A small image colorization model, trained from scratch.
Model: 2.59M parameters, 32-pixel images, arch unet, norm instancenorm, activation leaky_relu, widths [96, 192, 288].
Training: soap at rate 0.004, 8200 steps, batches of 192.
Data: trained on aerial photos of the United States (SatlasPretrain), 203450 training examples, 7.7 epochs.
Rows from block 7 of a small image colorization model, named by matrix and row number. Rows with one number belong to one channel. Each number is 128 + 32 x the weight over its row's rms, rounded and kept within 0 to 255. All counts start at 0. After the name is the row's rms in percent of the matrix's.
After each channel's rows are labels from the 100 images, of 14976, where the channel reaches its highest value: "top examples" is what is common among them. Only what is clearly more common there than usual is listed. The data: aerial photos of the United States (SatlasPretrain). In brackets: how many of the 100, against the usual share in percent.
# convs1: 3x3 conv (model.decb.0.1.convs.1.weight, 96x96x3x3, each kernel summed), inputs 0-95
# convs2: expand pointwise conv (model.decb.0.1.convs.2.weight, 192x96x1x1, transposed), outputs 0-63

convs1.4 098 [177 160 110 182  55  84 119 110 110 111 159 119 134 105 103 108 154 109 136  74 122 138  54 154 121 176 167 170 130 188 181 104  71 104 131 136  82 141 129  98 119 129 128 151 158 117 139 127 136 127 160 106 158 141 105 102 125 126 139 104 149  27 117 139 105 162 105 139 100 163  62 164  84 161 109 126 130 181 119 174 121 163  80 146 161 135 107 147 131 149 206 134 119 107 161  96]
convs2.4 101 [145 187 117 148 116 132 121 159  67 131 126 178 130 145 100  85 141  67 135 143 138 121 125 183 112 131 103  76 179 162 104 108  93  54  95 152 144 134 129  98 186 151 109 148 108 103 126  95 109  95  89 139 103 163 117 104 155  36 124 129 134 135  93 115]
top examples: building (82 vs 42.1)

convs1.65 089 [ 94 115 136 161 118 174 130 157 151 171 125 164 104 122 129  42 112 157 115 155 133 129 132  91 114 125 155  89 146  97 106 103 120 163 104 113 193  96 182  96  92 161 171 165  88 119 104 144 102 113  84 151 116 186 138 109 128 130  69 136 145  90 129 187 133  87 176 178  77 136 152 139 129 132 159  97 121 120  60 166 116 172 155 110 105 130  68 128 154  80  95 122 151 169  58 158]
convs2.65 098 [141 126 166 129  84 163 157  98 158 201 144 183 133 120 117 112 102 105 164 167 124 118 182 148 105 109 184 153 130 136 127  97  94  42 171 146 183 109 118 102 130 139 128 129  87  96 136 157 153 142 144 165  40  99 137 146 137 156 100 198 134 147  91 152]
top examples: crop field (34 vs 9)

convs1.86 096 [ 99  37 140 194 166 110 146 175 109  89  77 106 137 121 100 113 174 116 114 199 119 111 158 134 130 137 154 128 143 195 133  87 102  82 142 147  99  72 114 106 107  71 160 159 104 168 137 146 127 135  91 123 140 144 108 142 197 154 141 153 202 157  83 112 117 142 134  69 117 125 127 154 147 140 163  69 125 115  94 120 139 151 139 137 102 178 112 173 144 109 106 128 101 198 150 121]
convs2.86 098 [157 193 117 151 160 153 175 127 107 145 103 108 149 172 142 107 159 137  67  98 158 137 138  89 138 149 112 137 111 121 112 144 172 118  93 122 117 113 136 157 149  78  33 130 114 130 126 152 121 118 126 141 148 101 123 118 193  99 144 123  98  99  79 138]
top examples: building (73 vs 42.1)

convs1.95 125 [106 127  79  69 164 173 101 110 130 116 141 107  91  95 124  98 118 114 152  85 143  89 144 122 145  78 125 143 112 185 171 124 192  99  83 157 128 177 101  84 152 107  96  93 140 112 137 122 141 105 163 119  78 110 145 187 164  73 141 162 170 136  43 116  88 146 145 163 143 137 199 114  89 104  99 103  95 136 172 187 120 153 131 125  82 157 166 119 160 105 120 165 109 180 120 116]
convs2.95 096 [104 123 130  93 120 121 139 104 127 143 102 161 123 130 100  96  58 175  74 141 138 107  79 139 120 124 152 110 161  70 112 119 106 167 130 167  89 161 168 114 166 172  60 114 126 102 105 143 159 138  68 105 106 118  23 111  83 152  89 156  88 129  94 132]
top examples: crop field (30 vs 9)

convs1.31 121 [122  95 149 148  82 152  81 130 135 142  76 173 104 131 181 122 114 118 172  65 255 135  83  96 161 102 131 140  85 104 114 122  69 105 150 163 158 139 111  23 118 116 132 145 122 114 106 120 100 133 110 149 132 108 110 101 136 119 174 125 156  93 145 107 129 109  93 127 148 132 134 107  99 119 135 125 111  85 122 137 122 173  85 119 170 117 148 134 122 143 165 171 114 156 125 114]
convs2.31 099 [ 82 120 116  86 107 118 108  88 101 124 145  64 134 154 107 135 141 152 101 141 111 128 113 138 153 151  63 108 162 105 135  98 150  66  80 133 126 141 102 143 122 156 100 135 166 143 117 128  76 123 119 168 204 157  80 158  86 146  84  36 110 108  86 118]
top examples: building (96 vs 42.1)

convs1.33 058 [128 150 141 173  82 107 101 144 182 117 119 107  86 108 126 143 102 156 136 128 136 117 160 144 193  88 135 148  52 154 127  96 100 125 155 152 134 133 162 121 135 135 161 126 107 147 168  81 103 162 102 122  77 151 106 131 133 147 123  91 128 142  95 159  86  98 126 175 113 123 138 170 164 186 173 116 168 128 192  95 150 220 115 115 200 157  72 169 156  61 141 185 148 141 124 110]
convs2.33 114 [ 82  93 125  96 162 128 101 161  81  54 170 191  96 112 139 167 132  98 185  95 110 166 178 106 128 164  97 130 110 103 119 139 186 112 103 163  99 157 119 147 171 145  80  93 141  80 111 160 160 142 159 105 107 116  90  57 118 135 173  89  91  68 116  84]
top examples: building (70 vs 42.1)

convs1.80 073 [104 173 117 101 136  84 115 193  80 153 133 207  96 149  91 147 136 121 150 115 143  95  81 148  71 120 173 111 138  79  97 154  92 116 139 165 112 158 123 136 138 140 101 115  82 124  73 169 177 112  97 187  95 116 119 143 126 137 123 129  84 129 111  78 202 109 133  88 158 171 229 153 143 103 113 183 121 120 108 137 142 155 125 106 173 130 129 119  94 128  90 156 155  89 164 124]
convs2.80 090 [159 119 122 119 155 191 134  96  91 135 118  94 138 119 142 151 124 164 117 120 109 163 103 132 107 106 169 141 162 149 170 135  79 141 102 150  97 120 170 203 113  92 138  80 128 195 128 129 146 107 161 144 123 134  54  43 131 128  79 211 124 146 152  81]
top examples: crop field (31 vs 9)

convs1.74 111 [183  98 114 137 139 134  98  74 124 128 132 121  79  97 173 182 142 165 128 107 117 169 130 154 135  82 109 105 117 163 123 191  84 120 110 140 194  92  94 130 110 174 141  69  77 121 110  90 115 170 150 139 150 163 162 107 148 112 125  99  73 100 118 134 147  96 107 112  80  38 177 142 134  75 154 153 125 137 149 152  93 136 134  92 174 132  44  78 113 127 119 171 130 120 101 126]
convs2.74 098 [121 152 123 154  46 137 134 131 138 135 143 100 142 100 132 105 203 122 148 138 169  84 145 123 143 201 107  93  95 141 171  98  95 141  71 134 114 163 144  99  87 125 125 146 102 119 174  67 112 167 161 121 127  53 168  76 157  97 173 162 123 186 164 103]
top examples: building (79 vs 42.1)

convs1.92 101 [ 75  71 111  90 159  94 110 106 127 101  84 121 155 102 124 107 116 128  62 204 113  97 147 121 104 123 147  78 131 165 167  98 137  90  79 126  96  84 132 131 165 159 143 135 151 148  25 131  69 118 104 127 107 105 155 142 155 143  89 108  87 169  73 104 135 123 105  93 163  71 128  97 117  98 118 170 146 126 154 111 118 128 134 144 138 142  96 137 153 139 112 151  70 127  45 172]
convs2.92 110 [131 139  88 140 147 140 140  72 112 155 127 109 144 123 104 198 121  83 108 147 163 160 172 126 108 119 154 113  51 169 168 123 156 154  69 136 123 119 158 202 123  74 104 128 134  62 145 107 126 108 129 141 149 164 153  98 132 100 125 161 143 144 166 111]
top examples: building (94 vs 42.1)

convs1.73 096 [141 145 133 160 143  80 198 100 150  66 104 140 120 157 146  97 123  96  92 154 107  87 110 109 138 146  97 142  79 142 138 133 180 112 139 119 153  62 170 162 129 150 134 126  75 126 161 135 123 194 135 193  77 117  89 119 140 113  61 137 108  98 169 171 175 179 128 201 124 158 140  99 113 130 166 118 111 200 102 108 129 149 133 106 129 158  96 181 104 170 124  97 124 103  99 171]
convs2.73 092 [137 170 168 162 129 142 127 187 137 186 115 147 139 113  91 140 195  86 150 103  80 148 117 151 139  99 135  73 169 103 154  85 148 123  80  85 173 118 184 115  98 140 124 162  68 148 116 143 113 161 163 173 109 150 158 132 149 145  86 151  86 136 174  74]
top examples: crop field (39 vs 9)

convs1.62 089 [122 201 118  64  99 129 153 127 179 181 146 131 168 143  99  85 118 142 110 152 107  93  87  90 118 118  95 160 173 125  69 141 153 201 131 175 143 137 158 149 103 117 157 148 151 115 119 135 123 156 197 209  84 128  88 129 102 134 136 136 146 102 118 141 157 109 131 143  56 115  80 109 120 131 157 101 118 102  95 187 174 103 129 170  76  70 102 143 123 108 112 121 142  99 103 176]
convs2.62 086 [140 157 122 138  79 168 176 175  89 144 113 190 153 141 134 178 114 120 139 157 125 116 133 128 130 131 147 154 137 124 139  92 133  35  88  94 151  56 113 125 158 141 160 161  89 162 151 220 127 160 151  75 143 157 152 108 160 131  86 121 157 170 187 140]
top examples: crop field (27 vs 9)