config.yaml
dataset: "aerial photos of the United States (SatlasPretrain)"
task: "colorization"
optimizer: "soap"
beta1: 0.95
precondition_frequency: 20
adamw_lr_other_params: 0.00077
max_grad_norm: 1.0
ema_decay: 0.999
warmup_steps: 410
weight_decay: 0.05
Rows from block 6 of a small image colorization model, named by matrix and row number. Rows with one number belong to one channel. Each number is 128 + 32 x the weight over its row's rms, rounded and kept within 0 to 255. All counts start at 0. Numbers have three digits each.
After each channel's rows are labels from the 100 images, of 14976, where the channel reaches its highest value: "lies over" is the class under the peak. Only what is clearly more common there than usual is listed. The data: aerial photos of the United States (SatlasPretrain).
# convs1: 3x3 conv (model.decb.0.0.convs.1.weight, 96x96x3x3, each kernel summed), inputs 0-95
# convs2: expand pointwise conv (model.decb.0.0.convs.2.weight, 192x96x1x1, transposed), outputs 0-95

convs1.38:151098133182131107127128105150155107105208133165074127132172112066205134146135200118149108126139139089112107128128108165128156113047162111074105116158161163155123136120087124150152085111144086136137116074176114173123127040127119098107166150115168123141128142162165055092128157099096137147
convs2.38:150141098154110128118130074127099152140110161112132109123223113186089151134106101122104147122132143126147177126155042089141147145130204064123136113136078146157126122167149116091089141090108109062163143133144158121143186117161113105222095205108114113151103170138156123115151139114088108075
lies over: crop field

convs1.17:145110074136102142126113080094080101095059107083149101090095171097106165116129161122092109135087055205210186129098107163117122132134150128130085164104150121128113113094163133130117129094163081108155112138122212146087104146120143094086134131135120171154139165098127115152156124124159129212
convs2.17:177116131143135111151115118100105179173139163143122118091145121168048119149147162127131143173102125150112157104154080113108124143123140147096084134129080093110144159145146066142144131102109127161157105133146185127179124094103133162171125146111127122149094139153117137137166153192098060052
lies over: building

convs1.78:156087120130112150141174118152114101127093144115110203193115096208070142151151069186137120127132121138163132158147135137145096095175144144106137113103038080159199140112161078121086120125157137111122121095101095156150089138159117110107118111129183092107135136150087190130093138124047148137
convs2.78:116062102122038073137096140126137049111145144108143139174114076167123140163096085097125133136086147090099156105118093150113169172170120067179098124145193129109157123161063146136132090165105141138170169077159139139070120154140113083108130091111148120097110195114115110097143137135069119135
lies over: crop field

convs1.52:132157125159091131140127135121169120131128085145086106138145101175165142133128168124179140189076071126137142142165097128098162215160122150162109154174163138090047185113109121122177059138099156157136194075115092112120137112130144112172130158107122120151100209182146142119146139178120117104
convs2.52:171130088131114126160134074142102078125151109125150114151127152132159107113211126087128117046125102104159139120118203085063161128159088155116149124140109160089159098094117128162157070092103151185154110090136127139151063160140192090094091136089187159124105134064107163102120155091157138112
lies over: crop field

convs1.29:158178159171111157153127134074180115115116099190129121137172176127106154103228151133101138170105133107151101139202132128088075125098142120101121120134121110135088136147224159139100091112100102137104148135143153117093062088151101142075099117097085116103151122161083144093101177126151173140
convs2.29:110116107157120145166121106161195064115092128093056104136136141071184160160142125119183136131150163114165107152096146204100122163093127097119193186084115107129084114147129120089117123155139150132168121181052122078064120138139100104161160177100110105112162132115142122094061129133134085173
lies over: crop field

convs1.71:101138093136094174210095127073084136145061182178113103120097115135158106149147117152157129102109171120156125116120130113164150127155106129127101157148110093175155190113107108104175115086126125092136112149035149120156100154094121103127108172131086120132166161165080155095102135029115173155
convs2.71:102141151123090159164164098118142176179162105139170120139160048076091123221114108121107126120103117138117121125124159081084147181110164164174158119163101112196082132157148140125134139197111156172176180107102138140133115067138153114130102135080142121114104134133122119136162136152082098134
lies over: crop field

convs1.30:133117157140153057131097125153111124102130140170133135118134119106122121119174125104146136171132116145101183068125102128181165037136145174154136163199141134118122159087101157255087159109157151160144081132071134134133095120138163137102125185091131104154137118140092158169128120163163098108
convs2.30:105106119080102115199136117103111124122168085095130129136166122087107146177102146212096136125139143121166193126116127116096117194120126113181189138096145101126133125126065101154121102052139170120159185111089130070110155135140177130082085189152200141112152136135198079120119133088140142119
lies over: crop field

convs1.60:180074093116135142162151133070113125130188109148119116131112103076147107139148128145115164115165173109075130121192143154150042171103130155101127145158111031093123118117120096141103180142128112083117144136126128150167189112084128112125166096174203124111151126097109155125172095171077122079
convs2.60:206116084122112099130111150136128129157082097124077099071118143122122125117109114181056047127118135130139074087128131109134112119161152097105105104157044081086098147075128156111089085087087136171142105160157117094092136081135063145125180173162125135095146083168130117135135159133153110095
lies over: crop field

convs1.10:150117146137094136194086180100142134118153130162128140140108107140086202148156153114072123187110117110115140151169080157083086158145190199128077117102094116096102186079134141143133095119090112123140127114108152172139158089109108176085160131133116161071132177174163117081079078173141129136
convs2.10:165129075185139111127146169161151096111171193135126059081104099182143149138114145136180139095107108127124158138122138122193166138108130026152130110116135090088089109071097152108119108197113152091172115091123099149103155087176118144154105137108156168134128147086202123147133152126226120160
lies over: crop field

convs1.74:118115138127148163182122108094127117143129130104125135133184075130149077141108107108098186119156130086139109097077104125099130171144082111114139195194134138045129172194062150224133129154158105154099125112130096104125100153164122180121140154089115167105093071110130167161114140158108167103
convs2.74:167096127150124123098097093065099147129109090129144113123139135086137157190124167188119151125142053117102119046121161103142041111128157135128155127091126173160110091108090099121154127146069151178129127089104096079164052103115135143116120163149135086129167131107072086104169095187163094121
lies over: crop field

convs1.16:173088171135117106180157166102137159120140082134121109087068164045148092144109169127107181086195159082170129112106052134111134148137077060146121074145159126123099164146134154123173191159119119085145148122104149157158102113128132147130144087132078156114081148146128137166130073102123152147
convs2.16:119110140087108100104124159132098104167172156118156079098117147159150133099167146142159129076114174180133109142100113173136123118157105181111169141188125122108160126114055152145179153145148083152111170148195197156149182112174086170094159148165092117141118132120117072122131117135152123163
lies over: crop field

convs1.41:112138121107143160086115154141137144093141136108107132106170067098096080143118123118095066068110178080117112112141091138107106119067136101057109155120132116117125081090045145106201119128141160172134161132117048100165207157136183124096165109098130135143128165180102160130132154142088137135
convs2.41:144062175147089162130128130145129117159126132148107098073158149140141128128136131160172140086110141139098186115119125090105144156083151123116155145128148127152103159133096095182126129100088181114129154055181185104142116092174071084145105086172112126105157193073150174120106125174171162117
lies over: building

convs1.62:112132183142127142204129102072130108184099136123127127152089090131126083142098127093130091135150086116151136184098177155139149130125131127223055118136144119106110122114098108240137101145080086080104143137146126105095166136101089148164118123079119164137136115123195148101123094161163091147
convs2.62:155142148102151145085091101106142085095160107171080115133137172184120122162147142176129133132074098135150109092111132144099105140118156110130142157122137163130095128139140105162148180145140147129149164133125117092173120111101102188150105137160141140143089145137135082138162108121183155177
lies over: crop field

convs1.58:082216196134143130154134086064163125146137071163158117153119196087113198130127123112121125158122093120170136152137122143159128126147100102187179096126115127096131079087125105156151112115107076113090156110118121057161197099133096123155092087115173104099153174120121107110188106102120122149
convs2.58:122132110072101149134133088105130120095158106108145155131084115123157154112199142127099069083104084126140136112129150088078169183127072113194115118166117115139143082115117147149200128083179112144107134034103189120113122064126181158186100064099119124062118101107133095126127128108127102114
lies over: crop field

convs1.1:132107130097118116113140118139137130133101130145089157134128035134130137128060095072080150145207124089091133125093131148134197129161062143126095143126149112104065207147094127131096136156158127100179134106140184123100141104142169156120119148161155139020140142105132075107122138176152126097
convs2.1:146122140141129161109184158134141154155124172110131140097182105133125071132120068151088116102101123218103131118147131169152175059145057116167201077143180158145113149133113107194111120085143162150128090138114147141101161206130179134096151145169126160082160149153120064141118132133137162068
lies over: crop field

convs1.66:125111104074135149185159148062134130148127120127070145137161095098134199144092174157141135087161149121119187107114173123169117068168096143117143120105163161089142176103085106125200171114102159083148154150118193137112128115063156168123125163195177147110158140131118123071120128179122133110
convs2.66:113123137106118140142158144127122125129176091130145164125152100076141120090129193174067146133086120170118122185111161177149189190168067171129093159085113066164163165129084127157106101109155135090140106149111180078102110137194154081158109117101155121138119147135157065143164113132093093094
lies over: crop field