A small image colorization model, trained from scratch: 7.7 epochs.
Rows from block 5, named by matrix and row number. Each number is 500 + 40 x the weight over its row's rms, rounded and kept within 0 to 999. All counts start at 0. Numbers have three digits each. After the name is the row's rms in percent of the matrix's.
# convs0: reduce pointwise conv (model.mid.1.convs.0.weight, 144x288x1x1), inputs 144-215
convs0.44 088:504467506489510554530558509606442514580495504544490561532556478480550504524507487503461512570446528565544455475471495551463440537472569456481533517443549533472551548501563543565513546475516529493490489436515550489463
convs0.45 100:544514503491458454521469490508503511498540536472493537541501495458483548527464507464570485495511529505456492476555458492479495499487535554567532583523537486463574509495568457523462439530506496472447432507532417516552
convs0.46 084:496494484554494580511421449497469492397461419521502537567447527515482516534495487572450518499537513517506416467547542581485444457518423487518517502515481573522504474447448491546455536574457565499474460501569492473517
convs0.47 099:535488506490452527458439475501484494565489473455514451527490551559511448481508488506521483438543525517541456456429562455538441509546462450525506580487512563423544518526552548496524514469478484439433477478474511498458
convs0.48 105:491477561474516508569473437478475541478458545512537487508504467524527480499464495447515458477549468491438490495539555478535431578444462546512493461457494520515481469588535511483477462466515435541443487548524507481556
convs0.49 108:485454512549489501414470456517482522489510523483510513510553481541487504486442507458476537505475579484567649528506512431481498537535527479471472517506426474421427539505502464496505550502513521483505545486457432519497
convs0.50 094:487532553529510453519509520530453603520446483524487469469498535442486476458533521502523605430496604517562467514523457461454602471506499507477507543559450482495559544510520523566454523530497474456482457516475548514495
convs0.51 101:525447524585500552477448548500505521424549419534496539505478590523487455432490559509443557437487503541578503461539432510493450513493540574489457424568522514550496510564520534471539603475469523528535542531531517466491
convs0.52 111:580435438576491443478591500467449465480468531530494497463488472468508461574503513567489456537515528488496426489497423475436499482438447472516555493454463470456521437568424429525512529477495503531530439494574501500475
convs0.53 098:520516547484515469588550523540488492518450519470533458536500502529505487450536544536464524501474512498517410443453504503474505583532531561515529481492511465541576474486506458519530506499498479491499485445484500513478
convs0.54 107:487514455560524464484522499453403547457484427498504625486580551513516498451514565534500539425557537487518457535436516471489493523474483459536470538547505472481516434519454522532517461479487501481460448476467490498554
convs0.55 098:416473457504496555504524407524509503553493493562512477468518419536522482435519544489494546475476494482516512457455514495547508529490465459503457485483571481507528534478489516459394385463479435536479456527491583492468
convs0.56 102:536475582484517475476435529565491560517456504569483535528500536428517459593563527511398446507499474494464504473524493505547482482423486526536440515549501464497524545536568565548491511519557452502515470516561442536474
convs0.57 101:451475473516555529549487454529527431460443514514463471553517472506490497508539534463494453530487448512504455470452592461521449466435480441507435473578460479531498523482485479515538531475472429467504531524522530534490
convs0.58 112:442477490568535465493456519459499483489520474518532466491463484426500530427558509544530537539490520555454513483524489549504583465565483499482443527525484530486470472479484448493479549529497468442487509521515447508460
convs0.59 099:453492561516533567547527463528496500598531507534527483499513513457516544465532456537461585518512479465566488559471461467504457522503487501463506498515454524554524505473520515446502473597506546521437502411561411487547
convs0.60 108:403432492517552511540485477520588541484499524513411533537485480556426538443472524553446452479435572430514519462577444537491529487526457505554556515481562542513403503511489485526491460488500525485550490489487498410512
convs0.61 106:529497511491463495487571457510507517545456582521534487520490554457465495537505483474485521535506511544459526450522394424533523532506521525539483487489543475514545474497466544456512469465451555562570453509466480502512
convs0.62 095:504528516509488425474445628495505470498457495513502439518518526497421475497513518502481444481482441548577522535427518503480470529495486455521478533549546496508507538510535484472479455543464528561540520515496485490520
convs0.63 102:527456398499449518482511552477475518464536559509563503492505533429510554534467404470441501466467524485487447536552506448542471427533519505563563490485506504449390480571491469539479480443447532508443505535532509583478
convs0.64 107:486482491500483528378469474532571482520547461512519456527521506441508501507588500489510507519497472547478438524423513477500504552534518541477460492494432495445481571536468482468526434500525556516483527536502508530418
convs0.65 105:454479489532514463484460470474510515496473495542599554526569492473489479521472418492505498470449614500511491553526497482490447482415480508481473583500453489517517409448506471530426444401493453543530518487534465559480
convs0.66 101:538481553433522487480537480482542522451517478497438538568465520461557517524481451421467553514465462534443438469539466480405461557510500499445499478479537508530444503499475498483598528552526506459572547473496620477466
convs0.67 091:438556546525483563524472498445486556475517445500542525478530562517489572449544490577499520587561541498498495518528441504571428478495503557488513460569514451494552511493515541506540451469471457490531456509501471433545
convs0.68 105:425518498448506577451526467529510440559499458454443499543485518466556625465474498486512479519458522461458454499491504527513462509504422458548475545407499502580447569502553493503454506474510474545492480514469530464565
convs0.69 093:541508462525485542581451530434505430555449458487487482503483467505518472535501458449467454514472551493480556499501542488482472453449482569486474600506499539419488459513474470418508475430514504450490445511533501523488
convs0.70 105:506467466460459538513494506526494542511462437463501502470473459448457401520510472473490582478501480509466492491469494534466497482519443462561540533481484554513519491531464518498532506543628542512553519543528461539442
convs0.71 071:497494514498473545535470630528477414541521482407453498508555491508534474473516477483501458486558415484534492457525502454505446534491505465448505468443551440497517504510537590501567545528489513486544559509466525508509
convs0.72 073:504473503500510470503485613482499439551445488486416500498484534538488471439435501511463490523469496478509540517444510526492504545510549506589530496523514461599530488514499571461561512469569481530573566497461517489589
convs0.73 106:497495451468385519538435537547529523450465492498511581532499463493464503492449553474436409526475540449451451467450479466546564512457533542518543489468553524481602509519512487447498463500532486477475524457507491430574
convs0.74 099:483528483460485569460516497425473454448471529493442540522469530520474521499426496491535500521425556510531504525384554527508415487447458523434498468472455505489510495514478535486482500458529474389513488500504544460579
convs0.75 101:548504507520570465493473492498530465576510511556533505547525495510598438549411416561483431523572512437475501502450492507447525512469591525551533465482488502495492533506572496538534603481482501518436536508442521546518
convs0.76 096:503591563480560536475538425436527464468603490486475537521455556463497553444477494518555473458465542487521516490496500558531417508450518466531505591531449614488576458510546430498519536511494496554514505487467438450532
convs0.77 111:516571463500439443480459541507552494456551497525436473508494481530516510480497463545491491517475518490501511457494636493490440466564493540514552481475508459449452438492420461491435470505503451554461508441519576496481
convs0.78 099:511475448520478444518509436471504455476515432497493508465479525489516447593442575466530417470453539479552507543560459476526468550534444487486473508472543537483503390481525520537442549497524470602544530417496477487476
convs0.79 104:424525527498500505575561494493492478445509499547456498548499530526473519418443505531412474524474498442514458474468491441535517485482413555481521463542467537583492446411502396539579522517575475432471550454482526510508
convs0.80 097:546451528464530493502498525468511529496504594483487463520516497444487463480530444398475520535528511511474525502470562497558477495489545528480466445567434454527489507511528535554485479476542492459473491571468468501503
convs0.81 109:525466481552465530423537450474483456582513463525553471546513518531560514444460540546464533520442475545538485421526445544467502517480488556534507453499496515485442512424533479503520527479467505479493438611515514509443
convs0.82 099:540514535486437493469512484597510527532470487521461561571529477472474457519495525515509577458543476518509514472449483503477477468488554499519502506503552438446461566463483480542507523458495437487566456435556462540518
convs0.83 108:440517431531455452531575506486564469514554533513459447528528488505437537552495508524581435436492387501545502534505465429522444524526492498525487514530454506500565523448545468529501484475480516466475505433493499555443
convs0.84 100:507510515538529464525547565424534497494438457527558485524562554543510432440522551468517421463486446567469492493483468492478418550454580503525476517492488400493448419483499505566558460475517503521504541546486516534453
convs0.85 108:474453524464489538500581448556464494490468500474456521496514563579505507497477510612574502442499539450487526528506485511503499537419481547438468539486490547460503523515502455480474549544478470461545527522574471532452
convs0.86 100:478533553476483573609555513560470519475489510524465447556593466483541493505515509539438520507529497595470475535514437497578535544513473561480540441429511494529560504543480440508518504545442561536462510500530473438489
convs0.87 106:507495418519452483459509457534493521473526502566508586506499443497472560436539495553470449532488537516484529510492472552464467463523475523536509519503430567545442488524540484505550504545525488517458492487492566505445
convs0.88 099:532451509531489508528508534508526539491456484436500516503488478451490542569469538425485512424477518487437463487519444465466521544473552455419452504469510452487440468501500476486515446552490582459486506479505477493433
convs0.89 100:428544449483545491578498517529538490472462461507442535543436492451522525461516495442472554526556526485480503414544462470492524515452516615450456515488520518524504507451489507470461531538524521492527490459460484544488
convs0.90 094:451505479496474588565533500489492465558505452512555462483543454410494500416535561520493511479439501564500482440462503488519472498412540483461506533404514499447488513531479472473497621482515506520473495451507540421601
convs0.91 110:518529555483463478473564437517492452517564493549573532485487433491529520488450481508473457529506563502467549474431576464558507462545538469523450560501493503420513525544486492528515474551489555524452522584496451490551
convs0.92 105:528469556586503531497514481478451448503456433495517532493554536518480523477492439473513557531438499499455536541536506520439490543485473497522486462472534477524427531498462520501437436529510453521488543536531578432461
convs0.93 104:513495428476479477458500512472478519472584568466508521542509534490509474502567525482537469504533569563535477550525510519488496479473518518538526451436470523513481497526473538514492538521506532537437491543451481485529
convs0.94 106:512499540518542562526491409564506545508508540458433485550549549462548441454464459509488533409501514446511433520493516478456567579511480546502399505502465509535507541507542497530449493560503527491464514479473501426579
convs0.95 106:528548434490451505503473524473540496500547435408521539496462444449521514518562479438472557404491476482527523513561443469526593483441494520543453429490530491483491519479530554464521495505516608483479506443539515495488
convs0.96 093:509518456523457453521503519466487545493496437428498468513494486513526525451439487463537463477484475460512578553540484464509583485506475470485531460500486492475488460523404517477488550539499503520448544565515501510543
convs0.97 096:559447505475530463501457519495497477548523503443430511457490467467549470524504458518517511550582508570588477441472540492589541583474468464475541498525513510504526483475542529468583495401536475492525485505529444464511
convs0.98 097:491517570506474496548531511551482589467525491509533519589550514496535540526506507493544464521476592565499533465558500514510487549578474474464490564495483499522444400520502515489567564541474473489501503525466460460444
convs0.99 110:510432524487472481492571515681468467497529466477531501505527544581554505506458483515485434481524466490509476531426491523511443533495489558526519433465538497539533519477441475461448513493482494516518554500480527487506
convs0.100 106:563519470474515481461484556566542460477518518481495546528549530495515457456516551453486496379486521471453428480517544536525525471486523465479570542549548527551477467530535535422497432465496478501542603496519487460548
convs0.101 096:573482570459434513444494531527511431550505517488483497550532504511516492535437506463555420499527472504495484575436495497492528545480497517497530518495450542508528482499490504504547549539529506502463508400475445534479
convs0.102 088:437475447526520402573518585485452494519514593521502473503503459521464443538482587521471609513512494507451464490495560487505632507541494537477470474545537498500485513480570456480516498507556475491559473460534498504511
convs0.103 101:473556466493508553548495530538490483469477473521533499507515491560489549543493484471425520564510461503470468465453497473475483559451465506536516462436538514494430518480485500492534527493500449526594444492504535551528
convs0.104 105:551389583466505525431472468500489552415404491478476478445534471501508490457450478511488500511494479453481521515459448410534474515510541499502477480432437467471496521498515526429537464534495416448466530423516561556484
convs0.105 103:557475523519545493458514491546404457582550504488473589455489412476514476521571514481570463464456425558495497453426523500526445533490550584466568550455473486533536548512511518495498481526482469497492470444500496437541
convs0.106 098:445516496537482552543518479500527476521498509468555649520493497535563572530627512491545481536542502542479549457506524506468469528507496533576384453458463553465470488489513511479523512513487584504476452555469538493456
convs0.107 106:476530480580526520507513522520449558479504504476504514496565491551539513480540512448513477531501466485450523609559471463525536414454546547539504509496474522527445473495531482576559484508502580453447518500545480467456
convs0.108 101:463449489555459531565514515469530618466516483448518517455498470518551451475519527578495548455488502517466509541584474491503578470547513537567495545503499446500465520529516510557503510506504523464439452500519510527551
convs0.109 095:447530514507544529506473495530462469445509485486499533499517521485520580541505484487549443490515473505527476490433523477603544542530538486591573532501481528528583532453526447534435539428535513533526548455528463592519
convs0.110 099:499504451435434393495498428537530456478481451484475476476504433527530576499617586513442463487454471466543532509512523488488471460489447528502486498489501538503538444498452427530565518554584525494516492504439410445573
convs0.111 112:513487447477491547460491485578508495472471509501500488530519471551366413465464520448530551501500564517507603489474475453474578447464475469484477484518501468455541510516482498417515494567424551529492551468491490440576
convs0.112 086:485480543499497460521499580530491485507515410496539527546505510448495544559483440526496483560504467509518505555515524521461564458478557566491433501481541603510561476487483512503522517527472514394532511518465511560537
convs0.113 106:428476498480476575552406453539484505475507475501494442444565457593522531509458492500493445507456468493496480497433496554481486542489481556506552543522473509460548436489477472566509429437543506506484408554511554521549
convs0.114 109:536424488556613510497461570510478441469454475448415480505486526520525513489507512575504507547466459514558476471490510516540529527473449481406509506497462520456505527451476462499546444446474502488477431494429481462584
convs0.115 101:473448460550529445508501521534435480538498538514479488497468561500522539487507414492511495456435495588559489526442467438552527483464459501468575467508473543511536544485513503474491464527457453568492516461495465532458
convs0.116 102:456449522519523517469511540582582443464564454532499485513532556554442491457456477472500494456492542471500458531499519457524426528537440443495476461456568477419488454514508475530498496540577527516460480495466508505485
convs0.117 102:609478494510482539502526535505470502527541525492532476464567521442499485470534491483525537493525529611472425512448502481454611540493376514549487516445496437500496491454481498495534441567537539509536434480497476500480
convs0.118 106:501517529520511510404472485436526539548509512448514539483500521482516511517557457499517517472521550517482555497489501530460475533487429610520499493463538431497477473522521439479482522518483448466507451467484513482525
convs0.119 100:427541458450519439557496483480466372490469490496552446534399514495521472452492528530493490424490483482463469482506492486498468483543525455524432547569508451468500493499549470455518523517479545533509464547512513545499
convs0.120 098:487474540555483445504503528513458443504493550442502591599505492515472488501563517538556493525519491519510569486509483538433467527557452535514487545540524461402496507473526476541464473557506526457463458527474500514500
convs0.121 103:523506511477504501560475519445548476478476452485512417513545491505480445417466459448480486522547534507502513439519548478541520471526481510522487635518488475451490453519499508502596513467517525493446471565523537606499
convs0.122 102:506455548520435542528491476480482486456559460506488458466525561485467453526497467572494479502506454451532572489494551514406539489490538570471558523520499547614533515437480516493558446469515488525494466527526445556467
convs0.123 103:441532488458445560539556546525462491504488408468460451563456483588433458538532465565480511531418507474492507449499446424513509583547523462504532425514527508529510468482538525486518525472501481526598471488497538470550
convs0.124 107:536496543482532508434509507502447505483455515502551594551480494530495556454484515575495412449506486492522467486615448489470524519531499443494485476480444473521448407452517494488543499515474499472526508400498464487510
convs0.125 088:536431442471468500520488544438509587472508477445478459451512443480527477527455513495537408527441511506585468446565508489520576534482453473486475522556553480549435518502478403512498496552554472505598486508488498473518
convs0.126 093:462505539496484515552525546463467529494560498495498479489452531516520425494551576492553527483464527505533508438582496466496532515480526539463492456489524519481508447520474508526490479563468458490515487456565525514544
convs0.127 098:489508570468541535528478453479450518454548534473494514532471457559526517548525522547539479484459507450479477495510467502447479470502507511491473546447477479435480432544447496481450444495479478489463441486474484422498
convs0.128 101:486580509478511501542489580479458491493502582509453511520487539532485465497514520508458439460507436518471478492499501501577483438518517506494478506472481539525463516520498543509490457501492419559521449424489455555469